From a checkpoint of a small segmentation model.
Training: muon at rate 0.0069, 7100 steps.
Data: trained on Sentinel-2 satellite tiles (TerraMesh), 36250 training examples.
Rows from block 9 of the encoder of a small segmentation model, named by matrix and row number. Rows with one number belong to one neuron. Each number is 128 + 24 x the weight over its row's rms, rounded and kept within 0 to 255. All counts start at 0. Numbers have three digits each.
After each neuron's rows are labels from the 100 images, of 14848, where the neuron reaches its highest value: "peak on" is the class under the peak; "strongest on" is what is common among them. Only what is clearly more common there than usual is listed. The data: Sentinel-2 satellite tiles (TerraMesh).
# fc1: MLP up (encoder.blocks.9.mlp.fc1.weight, 512x256), inputs 0-42
# fc2: MLP down (encoder.blocks.9.mlp.fc2.weight, 256x512, transposed), outputs 0-42

fc1.341:063115118125113120097137130149155158095145092137186156117129131156175150098151135142138167127142143152130143147123160134161105104
fc2.341:101111113094135148136132161093160120091131143131104123146155152128140116145137131121091144109142135130118125093143134096119096142
peak on: water
strongest on: water; main land cover: water; flooded vegetation

fc1.160:074103102111074107133143149107105133123157161090149126144117120145100110088135148133111177137101127123078123149165142139127104120
fc2.160:098134140167143134068127123135128148130123165140126127118118151146134095138154120135104168119076148110119137110136115125132110153
peak on: crops
strongest on: crops; main land cover: crops

fc1.80:146095133131094125130091138109103118152143129141119088129127085128131091158138116132146164143126091139138126113147118160182118158
fc2.80:147141128115153108136136101119161127139138122115119131126128157133153108089130132169079115060128128145121108114119137098092135098
peak on: rangeland
strongest on: main land cover: rangeland

fc1.188:141105120130105163098104116098104135087169147128126146134115112119114109128093137124109125163125146134100093112085117160175125150
fc2.188:162095128136121142131142125106160151130128152160124121123133124067151136103107112118069142089149096120153160197098132126124168112
peak on: crops
strongest on: built area; crops

fc1.366:122155127097164108114148170145156159116115125093149171135115146105156106131134136151127156117102117106115081164076137130133125139
fc2.366:140107155129150118127124132153132102154125153095165148129091116116113088130133097139170154117142150115108131130119122081131130133
peak on: clouds
strongest on: clouds

fc1.292:134175167152129154160090111107152126154116093141113133109130118132162123141147098151094137126157114134106147134101145125132087134
fc2.292:173110124118121126112098082129122169151123182126127106119131142127126183095133141095166127137155134114154120127144134113139173147
peak on: crops; water
strongest on: crops; built area; water; main land cover: crops

fc1.467:121127150126096147130130130090157140112123066119160153142109151082142121110109179153086094116141128129102111143142112141088150156
fc2.467:144117147094145113176132152130171130108153131127156180140113108136144104084166128129168104122119114110089126109108105097108122109
peak on: clouds
strongest on: clouds; trees; main land cover: trees

fc1.121:119118125118158139112091191114079151128111091128127151122125126109127096178094102161147117131134106111129133198150135125133108087
fc2.121:104127138097137133126160126101147132103133132117090110099135155107150121133159109129116099129134120110153093151095142187093172142
peak on: clouds
strongest on: trees; clouds; main land cover: trees

fc1.306:077102117125156094129071196129138116121119161107131076121168125091111119130114139128139115111150129129154138162092139135094108082
fc2.306:156124143165145098119157077145097112107074140121126121149142069133113122093176145115106106155116112120118100139135133136102112110
peak on: water
strongest on: water; main land cover: water; flooded vegetation

fc1.482:135114090095099134133105139129107184153142135100130128096159123104128136184136185134119106128136145132159128103106119141142099144
fc2.482:110120141137124140146132145132119199131136132146058124101129149131140150112144143112146132146108163118135123129170155153165136119
peak on: clouds
strongest on: clouds

fc1.448:135096120122081127126143159122102110073170126094156100127105135148170117107152086166138151129084101148125103140127152146138135102
fc2.448:154147105127137132135140102137156137136134105144105110150178145136102092173114133134089126095139158130121130079107137127139118172
peak on: crops
strongest on: crops; main land cover: crops

fc1.129:111115140105106096097065110132136085125108153148120137166099133140102123164165147103135142123156130113155131103129120079149163121
fc2.129:132091108150166128123134143157077194118100130110165135125139146154102073141139121144066125149161171146164124183112106148127118112
peak on: clouds
strongest on: clouds; main land cover: trees

fc1.92:181116116133129117130189121093147146144106174137129128132117156109129124162177115144149131090107138126124168135135121116125141117
fc2.92:157118131121130162113154089098165097153110178108146102108152118131160166165104141134090108144132125157132105199126132141120158129
peak on: crops
strongest on: crops; built area; main land cover: crops

fc1.255:113123134172110132094103186149124125150088108106096146092210115090119122120123125135172153169131128172140110124133090107096157089
fc2.255:145120137170118169141132126163121123111157107146118107137127129122156105158147143120135145118150114143155165102149147082195161131
peak on: snow or ice
strongest on: snow or ice; main land cover: snow or ice

fc1.168:107160138111131070114140144144094115161171131120158140160148092112125106122146108127132092131122160146132123172092099102147120140
fc2.168:140118134137141203115133109134169135129143125098117160153121130153126123139153107135117180112138112151108160129151132162128100120
peak on: crops
strongest on: crops; main land cover: crops

fc1.316:130145137113096094131102130119115112115144157129165110174127116117147115119133121138128142099101168119139148137119140116147094133
fc2.316:136144088103142114135153119111131122152157138142128155130131133136141126147134102141113140108122110105076098122139130079096182146
peak on: rangeland
strongest on: main land cover: rangeland

fc1.439:126099129109105120136074137109158124156148124147159137163149088109088120127151143124105155115110103120126099114138127131126130150
fc2.439:133112125127152143129153086127107134121124117110078130119158185124177182126126120140128154137124117134111143127119129126152161129
peak on: rangeland
strongest on: main land cover: rangeland

fc1.104:102095161105083113146095141098156144113132156159137155095147151117138138147085117149149147116097118096153116106126150129139112119
fc2.104:176126106071144109118092112140114121131147180137151126156118119101106159116136125135101101113133116121116147125063142107103152124
peak on: built area
strongest on: built area; crops

fc1.126:203135124150094145136153123120117118164122083145120112087123114115167119103150170117171107099134144127121143087135096096141117156
fc2.126:166150121164126156145134149151123109119125128145093119139153131133087135118123119115119106145154155134131142109165105183140130131
peak on: clouds
strongest on: clouds

fc1.60:105103163103100138141136140115120139125147108102141106135140101088149131124126095151115130100130124099108164109120127106137128124
fc2.60:149123118169132132145144169134107118129122157145134124122127189124093088124139152128119144142160155141151141149124112151119125147
peak on: crops
strongest on: main land cover: rangeland

fc1.501:151098146120081104174111116139110130154142114117118093125078116091126087163120118135112146103091123146138130138149092154178143124
fc2.501:110183101094123133101118126115106140106151115128133171130126163131148140083158148157153135137118089151119113103121119110110122152
peak on: rangeland
strongest on: main land cover: rangeland

fc1.362:136090144150134148116117133135120159115098129134101123151126126147161111105157108111158108151108104119168167070101167126120131124
fc2.362:135092101164129144126122144120104156119119121132141181111115152130118139132160103096215147128103136115159159104137122130117089150
peak on: crops
strongest on: crops; built area; main land cover: crops

fc1.348:140118145081143120108096159141144157131131112106091158156161140122113137136148133146128111108141108119117085083137090128130113129
fc2.348:119137111121105118109138131109157161127136161122165126076113113171090131167101106120101157146121133127122115138108162094113115146
peak on: crops
strongest on: crops; built area; main land cover: crops

fc1.181:117092102151133129132118106083127160135148113108144111166142141138133126116127136101116159131125128130115108125145128109124086123
fc2.181:135120097107089107148135153145119096125139186123114151095135107130117118146152118133120161111129152120145126131139140120116155129
peak on: rangeland
strongest on: main land cover: rangeland

fc1.225:166118117135136107155101085144137100165088108134154133149062089086106140144149134141140117144119112148107138126131104129167122085
fc2.225:166106142096141130117150150130139087146109144130133148162081109104140126184130153136162148118112157118117164102158095111136113080
peak on: trees
strongest on: clouds; main land cover: trees

fc1.375:134128127100143150119156077162133078104113113144124157112119159120139117130093101167112092095134117102129163128108145082152113107
fc2.375:120151143064117124136124178114157156130126168128159114144083155100118099125128141103176142126146163138168160125131134165142127139
peak on: clouds
strongest on: clouds; main land cover: trees

fc1.89:133145146114122145163158114122105144186125105157132132162112165218127107144108177124114129151139137146149177100131103075132137114
fc2.89:116127152136134104138138119130136148147123141138159171105169110089149125120131108142125085156138156153160084118089144169148107161
peak on: clouds
strongest on: clouds

fc1.15:148127146080136163159158177134115139088158142129105166144147125125163147119106162185157155175111093116119123131157116148159128147
fc2.15:091147149082130167097103125115119144130146110161148121139077098096117119112130143120127104136118133149091089114124124114092144076
peak on: trees
strongest on: clouds

fc1.235:114157145163157136120137127110153104117151151146075103106080160136135148138111141138112129121129137135099135100140145105129175125
fc2.235:137103108177135128114127131129133104147162161127090145120140099156135187120131104137054112150128114123139083135137123145126135178
peak on: clouds
strongest on: clouds; trees; main land cover: trees

fc1.247:095116154161130148122078161156097092098172146173113109143138165111100116150155118115179128139125143113083067163173129130092071157
fc2.247:178142169142117115169106123137093094138133159147078099144150117159122109083156139125105132128144111141121133090101107095129095134
peak on: crops
strongest on: crops; built area; main land cover: crops

fc1.68:136119141122107103138124141110158104118140128136144138128132105135118134149125130145108136108115112137129098139161136137137145146
fc2.68:110127121150111134117138108128106152144119098150150097122125133104115159148154101139150136134116185095133165150093142131132123109
peak on: rangeland
strongest on: main land cover: rangeland

fc1.79:129138121124139096157148097166117164116125145096121144157153143106118145127147144104121134133135099176088115149122099140152064140
fc2.79:096121142140124157110119112119129094121104151149132103107078101106140155135132128141164106175069136097137142121120118115129130096
peak on: trees
strongest on: clouds

fc1.426:134115111150103119118127124148157098122090108119112166093133127147126121121125091118130149147113135118164156112129128165167126136
fc2.426:151137135091125127146095145105103126129101142155137111126127128160158090104107114148134116094144112113134148160163093142111141135
peak on: clouds
strongest on: clouds

fc1.398:160148111110170075160168145151144159116153152138133120094107152100169142106093152134127150125144147182082120139143155134141113092
fc2.398:103121134125100151161165109112148123149138109156101143172147098119094165123156141148156097057109115103170096139066098117126099160
peak on: water
strongest on: water; main land cover: water

fc1.272:143126142112149098142088117128115133139111126106127117130165119109092138152121115149088096107116098139131132113102143152166101125
fc2.272:117130159129139129108136156099140115151125149141109101153123121106168111120120108133162129128113120140117119153143098101094127104
peak on: rangeland
strongest on: main land cover: rangeland

fc1.213:158161106135090151164094174143135140130129151135103105118116125149156161186129143134131132122103089136100133117133093130102144139
fc2.213:132113148108171145137136107115131149151163119148097139138128126091119142071116110093140118098087119156136142105147114106181117077
peak on: rangeland
strongest on: main land cover: rangeland

fc1.163:145133156091130133095138136167149113117112119128154162103172148122134114123119189157147139127136140094128110136088104096152112076
fc2.163:138167106128143121162143138141131133122116128130140083141120119103115120166106125120146107093142172139122103134129115179091150154
peak on: clouds
strongest on: clouds

fc1.470:148109094117156173176148140101134162117143116157131167125118114117146130124125105145111140119145134109139127145126137093119102151
fc2.470:128142117068179153111118150129124144130123126116106126122124164110123098100130135092043150121127165129113140146106138164116119143
peak on: water
strongest on: water; main land cover: water; flooded vegetation

fc1.463:182115164168129088132152122155133112112098116145125120133080159148144138107150133096160141111114103129116152113151147125126150115
fc2.463:095153152108106175127088138187125136152138157138131069160153095094147156144144103142163099119124105153125125109089161078120127101
peak on: water
strongest on: water; bare ground; main land cover: water

fc1.264:107119090170136174105129139086153112124141089139119106120152161135132114145115131122147089144149101129132132190145114112139140143
fc2.264:118128096119112129122152139148129111123135124174131124119096177111151098120128113091108143130150124136139090121164145121143098103
peak on: water
strongest on: water; trees; main land cover: water; flooded vegetation

fc1.51:164140196120144126124155093113114163135114101143158122140129128093119138124099115117126135150105126128131097155160145144128114139
fc2.51:156108091112103116161135138149129130112106131110138138121116108139126148126165154126109113125125118128098144074091148121155156159
peak on: rangeland; crops
strongest on: main land cover: crops

fc1.82:110098158093110135126092134114136144128141145119168080150135164116142163110113111140116135138131117125158114165141111088138134101
fc2.82:139140134156128151124108092096160158124095137118149134124129135165085195131135111168129114154107135093151153122141136089108116097
peak on: built area; crops
strongest on: built area; crops; main land cover: crops; main land cover: built area

fc1.454:118117146132090140123125166113138158110119117129139160113129144116138100101162126115144145154143132125087151117111129133110086102
fc2.454:145136169128154118134110137166157146145129118115120133138140160125111169115134175111126191148131121134106086138137117091135117115
peak on: trees
strongest on: trees; main land cover: trees

fc1.45:140139099132093123153100103100115131117135125118129108150140143084108133143136097165108163133128140111118131144136134151180135103
fc2.45:165092117123145125141180143136109112112119087104115098100129117133119149113137146107119082116156092112118125133146122126081121120
peak on: rangeland
strongest on: main land cover: rangeland

fc1.159:126137129108124143093150107116144119120099103144113099118109109166113131126101160134147117145121189142111138172123129172106154129
fc2.159:132115079130122124142133144084136097123158128144192150112153146133136139135130119109140125158109169147113106146080130106075146155
peak on: clouds
strongest on: clouds; main land cover: trees

fc1.37:131158135120115086130152134158132190110098128144105118130158187106147148151114093125121090131093139124119099106146151162175141114
fc2.37:105064093077111132143111159108098109124119110116129136161098104128125115128164151127140101170135100127132153120092115096105072134
peak on: crops
strongest on: crops; main land cover: crops

fc1.510:133093157115133144158167133155113125115114162110136084103099140111134135151121106130158107127132114138145154154115153114142122140
fc2.510:100191121134147124121089121123148119135142077162150126129127146119148120193154128132092142133138140097125125127143131169117147176
peak on: rangeland
strongest on: main land cover: rangeland

fc1.234:132149092135139096117147128158145158127116111108149106125143130111078084147138138110150113082125124090101100109148136105112110129
fc2.234:134122060098150141116114146140085101152115121135085148118123107124117137113157147132095076127125168147179115098132111118109124093
peak on: snow or ice
strongest on: snow or ice; main land cover: snow or ice

fc1.271:098120145117109150091111110126145178165123076163103110127137127150122120124141145117136173129127118124102130116112113136113128127
fc2.271:147143086170127135167139113154112115104112094129116122120099135148111117067151126128132098131134131114114060118162151107087113148
peak on: clouds
strongest on: trees; clouds; main land cover: trees

fc1.321:143147082126154174143169123148112123119117102094136169117142120151071099132134118131131130139106141147111126152151148109118128106
fc2.321:152138153105147111129138142125143129102136144127111155091141143137108081084136144089202100109113157144169119153177110151082128097
peak on: built area
strongest on: main land cover: built area