From a checkpoint of a small segmentation model.
Model: 8.37M parameters, encoder norm layernorm, encoder activation gelu, encoder patch size [2, 2], decoder norm batchnorm, decoder activation silu, decoder widths [64, 128, 256, 256].
Training: muon at rate 0.0069, 7100 steps, batches of 256, held-out accuracy 78%.
Data: trained on Sentinel-2 satellite tiles (TerraMesh), 36250 training examples, 50.1 epochs.
Rows from block 2 of the decoder of a small segmentation model, named by matrix and row number. Rows with one number belong to one channel. Each number is 500 + 25 x the weight over its row's rms, rounded and kept within 0 to 999. All counts start at 0. Numbers have three digits each.
After each channel's rows are labels from the 100 images, of 14848, where the channel reaches its highest value: "strongest on" is what is common among them; "lies over" is the class under the peak. Only what is clearly more common there than usual is listed. The data: Sentinel-2 satellite tiles (TerraMesh). In brackets: how many of the 100.
# convs1: 3x3 conv (decoder.decb.0.0.convs.1.weight, 128x128x3x3, each kernel summed), inputs 64-127
# convs2: expand pointwise conv (decoder.decb.0.0.convs.2.weight, 256x128x1x1, transposed), outputs 64-127

convs1.33:496541494458486469501563483510537520520524528487483495492450505484505550504502495513488466468516504505519515482516480504472507537502485492455503462472505522496547523510483466450468482512505505
convs2.33:497490459474496487536474494507523514513510513500448508487497481497477478508466497475505509520482467503499488531508496539481498589520519504505474528528464460502490504501554506501476565490522477
strongest on: built area (89); crops (88); main land cover: crops (73)
lies over: built area (70)

convs1.28:445482509501490493511497530505447530486491504515504509547487508495526522455495490518555493495512548543498490499517485478499497492506556529482504515495452496466517500499509513497461484516493492
convs2.28:494482507541522483486538467489504466512495514472509519506534441468512532506489501486503534502513461504531479508495467470504526464513452455502504486503458525488510466523496551472519475493522497
strongest on: bare ground (51); snow or ice (42)
lies over: water (34); snow or ice (32)

convs1.88:491481501512488477546485485523454506468487497483503474459486484509520544533502505497509492487551467492505517505474519460515468501472456503528491467509533492539497534499505520520492508527516442
convs2.88:525506527459538502541527498487520517504486479493472489497519527524514512514526512538497480520463511508453455513462515471493519509478441507559529512512490532460520524494455482511511474492452474
strongest on: snow or ice (96); main land cover: snow or ice (91)
lies over: snow or ice (88)

convs1.113:546579499512501426482534504497480510520505519422514557512525540504486504472503500502502455444518494500486487495512522503501481500505482481501487496457502476525487508512501486489464501502518537
convs2.113:516491491505520476618502479505496492498502482500531509520510547554494526522519545513491512489533469461515550549466491510508483495484465531497501495474507508494500512468484497474507586542457494
strongest on: water (71); flooded vegetation (27)
lies over: water (36)

convs1.55:509515536480505488483498495514487477493476457479515521487510498490502517544480495532513553485475486496471486503465518471502438491506464515502482529521517501489452451538491536507501503499505529
convs2.55:574479522501464520449520516451461536488523514515539499501498466466468524556502477472464506470513484494484535469433503490475506492530500509496498487475527506545532493544498479545530519506468504
strongest on: water (99); built area (63); bare ground (51); main land cover: water (51)
lies over: water (93)

convs1.42:461555495508470458517469489502503500454509473424502458478511536496513476466501513493500474477509522498510479504485495508513504502450532498511514505507516499515488498496504541521485525500494519
convs2.42:515474488477483497511520529463501487502508511519472481528531523470543473503468501528510488493508455464550463484484478545478467463502514514470504543493462502557500501521442491494477496513505498
strongest on: crops (72); built area (69); main land cover: crops (53)
lies over: crops (39)

convs1.127:489482534503519524460510482559522543511552510509521496477495478517543507443478530527498513531530519515493483537476528512491494482500452470524502506541482516513484483501490494501549546493503505
convs2.127:496488481509513518514544477530501512494483499482503460508477493481513539499516528471481518501525512533545537522465484521498505548503502508552488539527518525528537535496476514487477480507502466
strongest on: trees (88)
lies over: trees (57)

convs1.37:497502462441472496540492479501551486511466527520483495508505511519515477491479517501485527476491523466546517484477525511520453497527432492489558478467487504482500494534533527474514490518550498
convs2.37:481539460497494517499521483487552530493527534449507510486509551459494485506443505492488541452511497508479504492492513503494511545522506529486519488505464510502529537486515458538495512515503512
strongest on: trees (96); crops (79); built area (70); main land cover: crops (58)
lies over: trees (55)

convs1.34:472519471462495489501461554515488458517509503475507493518487513520520501473509517492453495514490514496575489494511478508482459496544497477478508484470502492501490475534497529520511503541503479
convs2.34:486509528548448485455478491530509479483564467533534490514455519490496545521488549492497524493531538505538529476530499492515494485488503479475465505516476499513474461490499522501528488523515503
strongest on: snow or ice (50); main land cover: water (28)
lies over: snow or ice (35); water (34)

convs1.121:464552488550510470517519509486505494537470491508482476497524522467450490509518487544490476470485483503516483498524506536458553519459460496501493489498512536499493508477498513506468519470496523
convs2.121:476486505504503515541468496489508536549506471493499492493524500496468489469504495518513491465523496486520450512505524517527518497488447492523528478481481459535470463493467515522474550529484499
strongest on: crops (81); built area (77); main land cover: crops (59)
lies over: crops (39); built area (33)

convs1.53:464505497490530501494501516519480496492504483482497493473530528543497509510496515497522459477532480473506458568506540512511455496467498498582524488486455473499547518478478530500504518505491515
convs2.53:493525522475494503519486565479496496487543481498497493519436486506498521512512516511478504511519504531506487477491490484505513479471525482489538542500507524498464498471500566467548460503486497
strongest on: crops (94); built area (92); main land cover: crops (75)
lies over: crops (67)

convs1.22:509528528493499492505465519534525488447490558435498517513506510535505490525511499495507479468498510479537503505491480500501484495491516482511501496489505455543537498529513529509488508558462497
convs2.22:512493498480497490504523482510507499528462442470486499518490542488491523527479520500488525483496493519495470489546488482507501517537519554486468457531481527525505473468499461534562523523535513
strongest on: built area (81); crops (77); main land cover: crops (57)
lies over: crops (58)

convs1.85:466502491537495459492436534487491512478527496487527460565487505529502522532517475490515494511499511516503479509512486494478521527490466469467548525505501472510492537495541481497508567512558472
convs2.85:531500483509518432473485464489468485512506519545509482477461511545521455492486500511467505514483487459514488520502494483520488479476555466535489488497444536542480504479482532467520505456470501
strongest on: bare ground (68); snow or ice (44); main land cover: bare ground (41)
lies over: bare ground (30)

convs1.84:511482517544524504510525512484466502476480519490492488490508535488512468458502522505496512496491514501592481506456531501451497509524508494524576493481467519465527511540502542493499509475471462
convs2.84:464511476508502508488518459497495514470488544510484543514529536485494535512496530514538492554461513531496464499521443498545508531507496481526512507514474480536510507500494477485494473477492481
strongest on: trees (89); water (79); built area (65); main land cover: water (34)
lies over: water (37); built area (27)

convs1.4:568553509487496443559528507503519516499484500412504519504503521530504521499501510499509459434525498505491470518512524510495527483509486474474496499489502495479503504500511472491484541485517544
convs2.4:536561495527458471537480477487504517501508491492512496491479530538518498511525517509491521493466479477465483495487496530514454511514484506459508489504493523469454483449512514488468575527462512
strongest on: water (69); flooded vegetation (27)
lies over: water (39)

convs1.9:501543491521491476491563519519480468521481500502496562509485503507510472476486501532520481521517482490492474504486561476523506509521503488480491459484502506516499489474524518472442483501541519
convs2.9:509487446531475477527559492501495530530519482528491508545488540517519497512514538504515495517499493525507543530521488482526468489464470523527464483492486487494505490475504485515510525472505500
strongest on: trees (98); crops (75); water (67); built area (63)
lies over: trees (42)

convs1.92:564535539501504492502527488498514479447529478489492485488503506494461550479504467505486478471490510531482536496590525477504509503495490511502512509493528505521522512465508510463514484505516516
convs2.92:474494498457501497525486464527504483509500484529523490519492519526494510521540483516471532474491492491471501478492528512472502488516506482532472474515464496496530499536484483470506551509490481
strongest on: bare ground (95); main land cover: bare ground (69); snow or ice (48)
lies over: bare ground (63)

convs1.3:515517499474486530487488514476431513484471477514557515545469491479512529493489493501503493507468553488532493506568528488520472519511470517508471536494517501454465513529452489488501527546475500
convs2.3:490520492460518492466471496506516512527490488465479490499460472462526493525444458496517489501489525498508504465473512490473560487510555508462490499521481490458498502539527462441500504487537533
strongest on: clouds (39); main land cover: water (28)
lies over: water (31)

convs1.107:522513443513477498513463493511539500530487496472505511513506489531457506502488506482475524489470525465515480492512523528508459506507496514506545487511495494473541499532494481504456535490489496
convs2.107:510507478485514474521490527514473532487559468509509530496488503496521503509522518484432521541506489525510530497459540488507492469545502501457530447530514489440502503434497512495536486487486472
strongest on: main land cover: crops (45)
lies over: crops (37)

convs1.29:449441505492490520510463492524536477462474496534489437489526450505487542501508470475491504528484494469507527475506526494494480504466482522503495459501500512495511530503513505481535506526522515
convs2.29:525481519519502507537498475489492521526518493508533509512511523507507532552513495513460520503502610485523482456518526494558471495511503470537499486477506479527479513463464471504482483472500493
strongest on: main land cover: water (35)
lies over: water (35)

convs1.30:529456496496494493505503506486523573526520480489524519473492511507483488498480543525510488572498469500543495509503512504462522513505485465482508458512507512500474483510498470492513593501530478
convs2.30:463534488490525478471497534519470494485467504506493499484481500492509485453521511490474497482470512508475534498505466510487537466496501469549494507463479496479514501526491550510486500561532555
strongest on: flooded vegetation (98); main land cover: flooded vegetation (91); water (83)
lies over: flooded vegetation (71)

convs1.11:518501471462463467503574509513505487472466525520503516493533529494478476479537499520496473506463502484485506508464524481492511480489470523456490507472492517531505496469528482495510476524561525
convs2.11:501480477475486524524532470463513484515499550513454490513525506505509484461514484485571471504532465483461499503502482500525461495501481510489515511500503482573492487507512459534474494516475481
strongest on: trees (96); crops (93); built area (88); main land cover: crops (58)
lies over: trees (71)

convs1.44:487558463536476463479518467508514512499550502467479491469471525472512533508473549481517479486473478476518500493468500466451503496493434490512478472443480488502507488523488548493510523484518509
convs2.44:510471487542512501482466536524456492497513489508476516513486504540479485485486523494503516515518499529489559470511471506466531517495490492485486535490544476496516504476535488491487552530472529
strongest on: built area (80); crops (78); main land cover: crops (65)
lies over: crops (54)

convs1.66:524501466546454506514537493490483495454526516500494516509512528501516490541523534489507491530491499496593497487496492550504527493550526503478521481489487504475487492524490517476500535481468441
convs2.66:499497541478465468531480503530487478523516566516516481437491517535524516527514518506502522482509494491511557495517500480484484488474494450503474514502485544502532470502510482523510561494497520
strongest on: trees (98); water (74); main land cover: trees (62); main land cover: water (29)
lies over: trees (81)

convs1.16:446537477547530537507472530465545491518478502445511496468465523509512492509503535512512501474496510536498484517508503447552503491479556510512521495486514471477530479512488534511473504512457531
convs2.16:509514496538524488460508477513469495517479518506497504518503502464501480511502452493547513490519489515481452496517478487481526519502473513536525432521497497492487515525502507527495493490567508
strongest on: crops (75); built area (73); main land cover: crops (51)
lies over: crops (45)

convs1.116:500477538525517542490491498429494539507451492449507524501499458537477516540481519527495499534488500485535463461495508452523509508522533518537512491518511518506511500529465486494477535463472484
convs2.116:521457539518549460491491521530477482541499501505509457469474490512536498484544510501501498477484546500495479486568482492483529545491548495564500457474569490491508487527474524487484521489485488
strongest on: crops (81); built area (71); main land cover: crops (71)
lies over: crops (67)

convs1.50:476535553530525524480510477493493553486479484539473526476491469543524501564496509515472488506485473483515479498469462489500496435505515523560474485488473473480479525485474470470527529482525476
convs2.50:544498522509545478520476460508518522474470475475517481484509470508490537469532518446464493511546494487531505524545449488502481486491481473492456505486533544485528529492560521478533504481506541
strongest on: water (73); flooded vegetation (61); main land cover: flooded vegetation (44)
lies over: flooded vegetation (47)

convs1.71:539487498510464512487466518493537463546486469498488513489483514491501493464517489508477508504511531461493484549554505534498494499544524514516526515489499512440506537484496508507484503552469499
convs2.71:491512514498465500478525461449502496493503517508505509531524465500503488506501489509523505497483492489559479477464506531499489471526519485466465547503471494502499518517483502494482475478482518
strongest on: bare ground (74); main land cover: bare ground (56)
lies over: bare ground (49)

convs1.91:499537542479523477495517497506494468520473490517473510479458509511507575480499486515499548468538486505471472468506487485494464473515535505486520502513418469444522523526516528496521473477511479
convs2.91:479511477490516497508528549485465486503487471548510570488475481492524484486534513492518536527499431542444486539514532476495489490511474496467500483512503537493501483477502539500510526490492459
strongest on: bare ground (90); main land cover: bare ground (55); snow or ice (52)
lies over: bare ground (41)

convs1.125:554459474498517531519525497498482533549452487544518553497499489479500502496478520538503544542484511486466510486500525497473519484482458507504431488515499529479512479498480474499479484523536506
convs2.125:505464490446512461497495556475518485503484507520494497488508469544552471490505463541506516501460511471461462481508493492449516461486547513517530493523483491532528463511502522505494466469486483
strongest on: main land cover: trees (48)
lies over: built area (35)

convs1.46:516537529442476483493520500512577491516521556464497515516527522497510541464501488503492501512482484495442539481484517481479489557499513486494492486560485507470525500499511508458480531481524538
convs2.46:451480521531521510539464510492496548483538517485467521515466474486490488490497524505485510554529498502547501533475534468530487525499522511495487493490478478493557560489516474478534558464508432
strongest on: trees (88); built area (84); water (78); crops (69)
lies over: trees (45)

convs1.45:496486546494495540502531501521517500517491484513526502452532468503513535476503515505493534521481503474494484545489554478484484524513450503492515475480499518452465482532532502466504498503529510
convs2.45:528464520530524508464543498488505462509494482492532502504517470474584516535522515511477501476501550536513426500573516467484530514496502498522513487506557529532526481528468478494528487472520513
strongest on: trees (89); water (75); crops (74); built area (67)
lies over: water (37)

convs1.108:499559465481495501495524488520530474492468514467476486508497489554513552520506500506507492506495519470479486456532540478534465491486456580486511495514489505502486520556527532480467511514471497
convs2.108:502516523496502520541518536515527553474515498464480536486512520501464506499487506480481561506494534525433536477563503500507502526523475518532470527489512427533484521517554467514498480529495533
strongest on: crops (78); built area (68); main land cover: crops (58)
lies over: crops (57)

convs1.115:493460553435511476497505492498540474462488545540492479504487501510511483480496499491473535511517480491492495539474535448514488495516445494466500471472499517492538482510539500498489473547514505
convs2.115:505497544507437508511524488511521480529512551486543494482496499520464516485511511481506483495502488485502484504494510492498511491511498516502487481509529496497451467472498494516531458513479513
strongest on: crops (94); trees (91); built area (80); main land cover: crops (78)
lies over: trees (52); crops (39)

convs1.26:494505446532479461499472475491516514495548506471492484481459485460510516586487509506522485488483527497492523521513481490466467524461483546499503487484518476558499474525472501475501479504513449
convs2.26:526523465506530493508476484490510516506509453517486475467520546587459519503528518522470498445492503533524496541500508495520463494502454511497460527480521526513545510485515501501525533494472480
strongest on: water (73); built area (70); main land cover: crops (44)
lies over: water (52); built area (28)

convs1.14:490433504518474538489487503475515478466486533484520522470497464499575513486502480505484497498499522455511536550528511515486499515498489468495477501426517451487522512517526463477525508535495482
convs2.14:466495510471470522504506551482489490473481491500498477487483530511457494481517512520454531489509499530517498511504506479438475499523497522481494508519492457468499516453504525529521477463550478
strongest on: crops (93); built area (83); main land cover: crops (80)
lies over: crops (85)

convs1.57:497513523455444483487497489508484492522493473484501528477455507467516540463499492493518523497463519496446505513505519509496472498518440473503503507495497516475493493492523549480569504517473492
convs2.57:498492506482516511468481501476500504487491498500499497552525485481545481483491499505511518543502475548506468457445582507509539538489524489497489522510480549443502531485501508498540461473524488
strongest on: water (67)
lies over: trees (56)

convs1.86:530513473544510452476487481532506503488522533490476471488513515509519483544496491490464494483460476502508512514546537496479507540463556486490508455509500474480550487542540509513450507496511513
convs2.86:498505539497476515487504504483473503497485496505509533508490518492516507534484501529565479481496504486510497480539513526539474475518536519479461528487536506510507499477490512502505522503511554
strongest on: main land cover: trees (45)
lies over: trees (49)

convs1.49:481519494487531452510497524545478530482512520519502478483491518528519549463497502515498516472560476481564514501499507483497482496494464497475515503497506493504477538498511511527504556516505562
convs2.49:517528545495478498518541512515482498561521482477419490527522495470478502485468526503511512477493442478465514491479469514483520528521438471459524498499476519537485531545512508515459488509476477
strongest on: main land cover: crops (41)
lies over: built area (25)

convs1.68:490486517504527496514476485483467463482481520475518523494490486493533482533504502498507503524504479541478484478468487517461523462488472508492478495539472487528503494531518489495599496463466505
convs2.68:480488461489487535525513573498519508481503481508541480504550497478464514472498447494426505511503515482484517498481477501534508477507467513500531482497528482468499492476509508510508469502453495
strongest on: trees (97); crops (76); built area (62); main land cover: crops (46)
lies over: crops (52)

convs1.112:483496502486511527477519476495476487495491467499484531467496497478520542502492481512515553522479492484500491538497488507511503448515545486520446503505462501469470482582475496450524485456512483
convs2.112:493485452522473510465495525519512446501481493477496531494522422496509503486509500514528484495493455513511531558524477492541489504526490485469499544495523512475541520487482493523475537477494519
strongest on: trees (98); main land cover: trees (77)
lies over: trees (67)

convs1.72:550537467487498463484462511494489495514486483478474521472529538476489501516472515460542487442496483509496498515498514463515511524509445494511490517516509458493467480503530549515472507505476525
convs2.72:455493501515520514483490498475494494524495521459500470476501502472479532517484509476460518503517510480504490481488502481469515519513513587532509495500528509467491483500479524495510475508465502
strongest on: water (75); built area (63); main land cover: water (30)
lies over: water (46)

convs1.25:530502494473498516496523590499487506506494494512516557470524504589479528489528491511524471467527462474521489518483492478510498502489465464502460494485499483490497532498542519540525512465518519
convs2.25:538540490493483496462511521483512485486498505481492440505488485492475503488494558464481477515532519478473537516489459508505485524478462484480487488476483499527510517529499513534516486487483521
strongest on: snow or ice (86); main land cover: snow or ice (82)
lies over: snow or ice (77)

convs1.98:457564489471466489499514508497524505468503497515497466462457504533488545464478512481491508479490486491580481489488508503460465517513491522512533495516499521487447490510526561488486521461491491
convs2.98:508484513469490480490481529550523472487520476483502529506511518543476507504526475497496537513462540515529497534530453531512472514483440510523508493500465490534511483556554486519473485489510492
strongest on: crops (92); built area (86); main land cover: crops (78)
lies over: built area (64)

convs1.32:490471530543502490475501438468499440487525487448462500479506470495491498511458488525468517503483493498463510504478522514499490525512531519528466504483511499454484499540505474476528475470488471
convs2.32:506478515490502521513481513491512504489490497491456473508505554508482519485502502505519507479526517499450482492488491535496541528488526486479531480501508533500502522548520482510508528495528525
strongest on: crops (80); main land cover: crops (75)
lies over: crops (64)

convs1.60:520546535437524538497474536497482486487490499516533521463441494485539534530482503506517485496489536508552480526524507484578460509500526525501470522519479512487478519560471477523519487500505517
convs2.60:485495478523510485499504445525483514489482467516534499485503503500485501518511465496515510487468439510510499492505537507499513473507508489499564473485521480500498500486448512483463478488639513
strongest on: clouds (80)
lies over: clouds (69)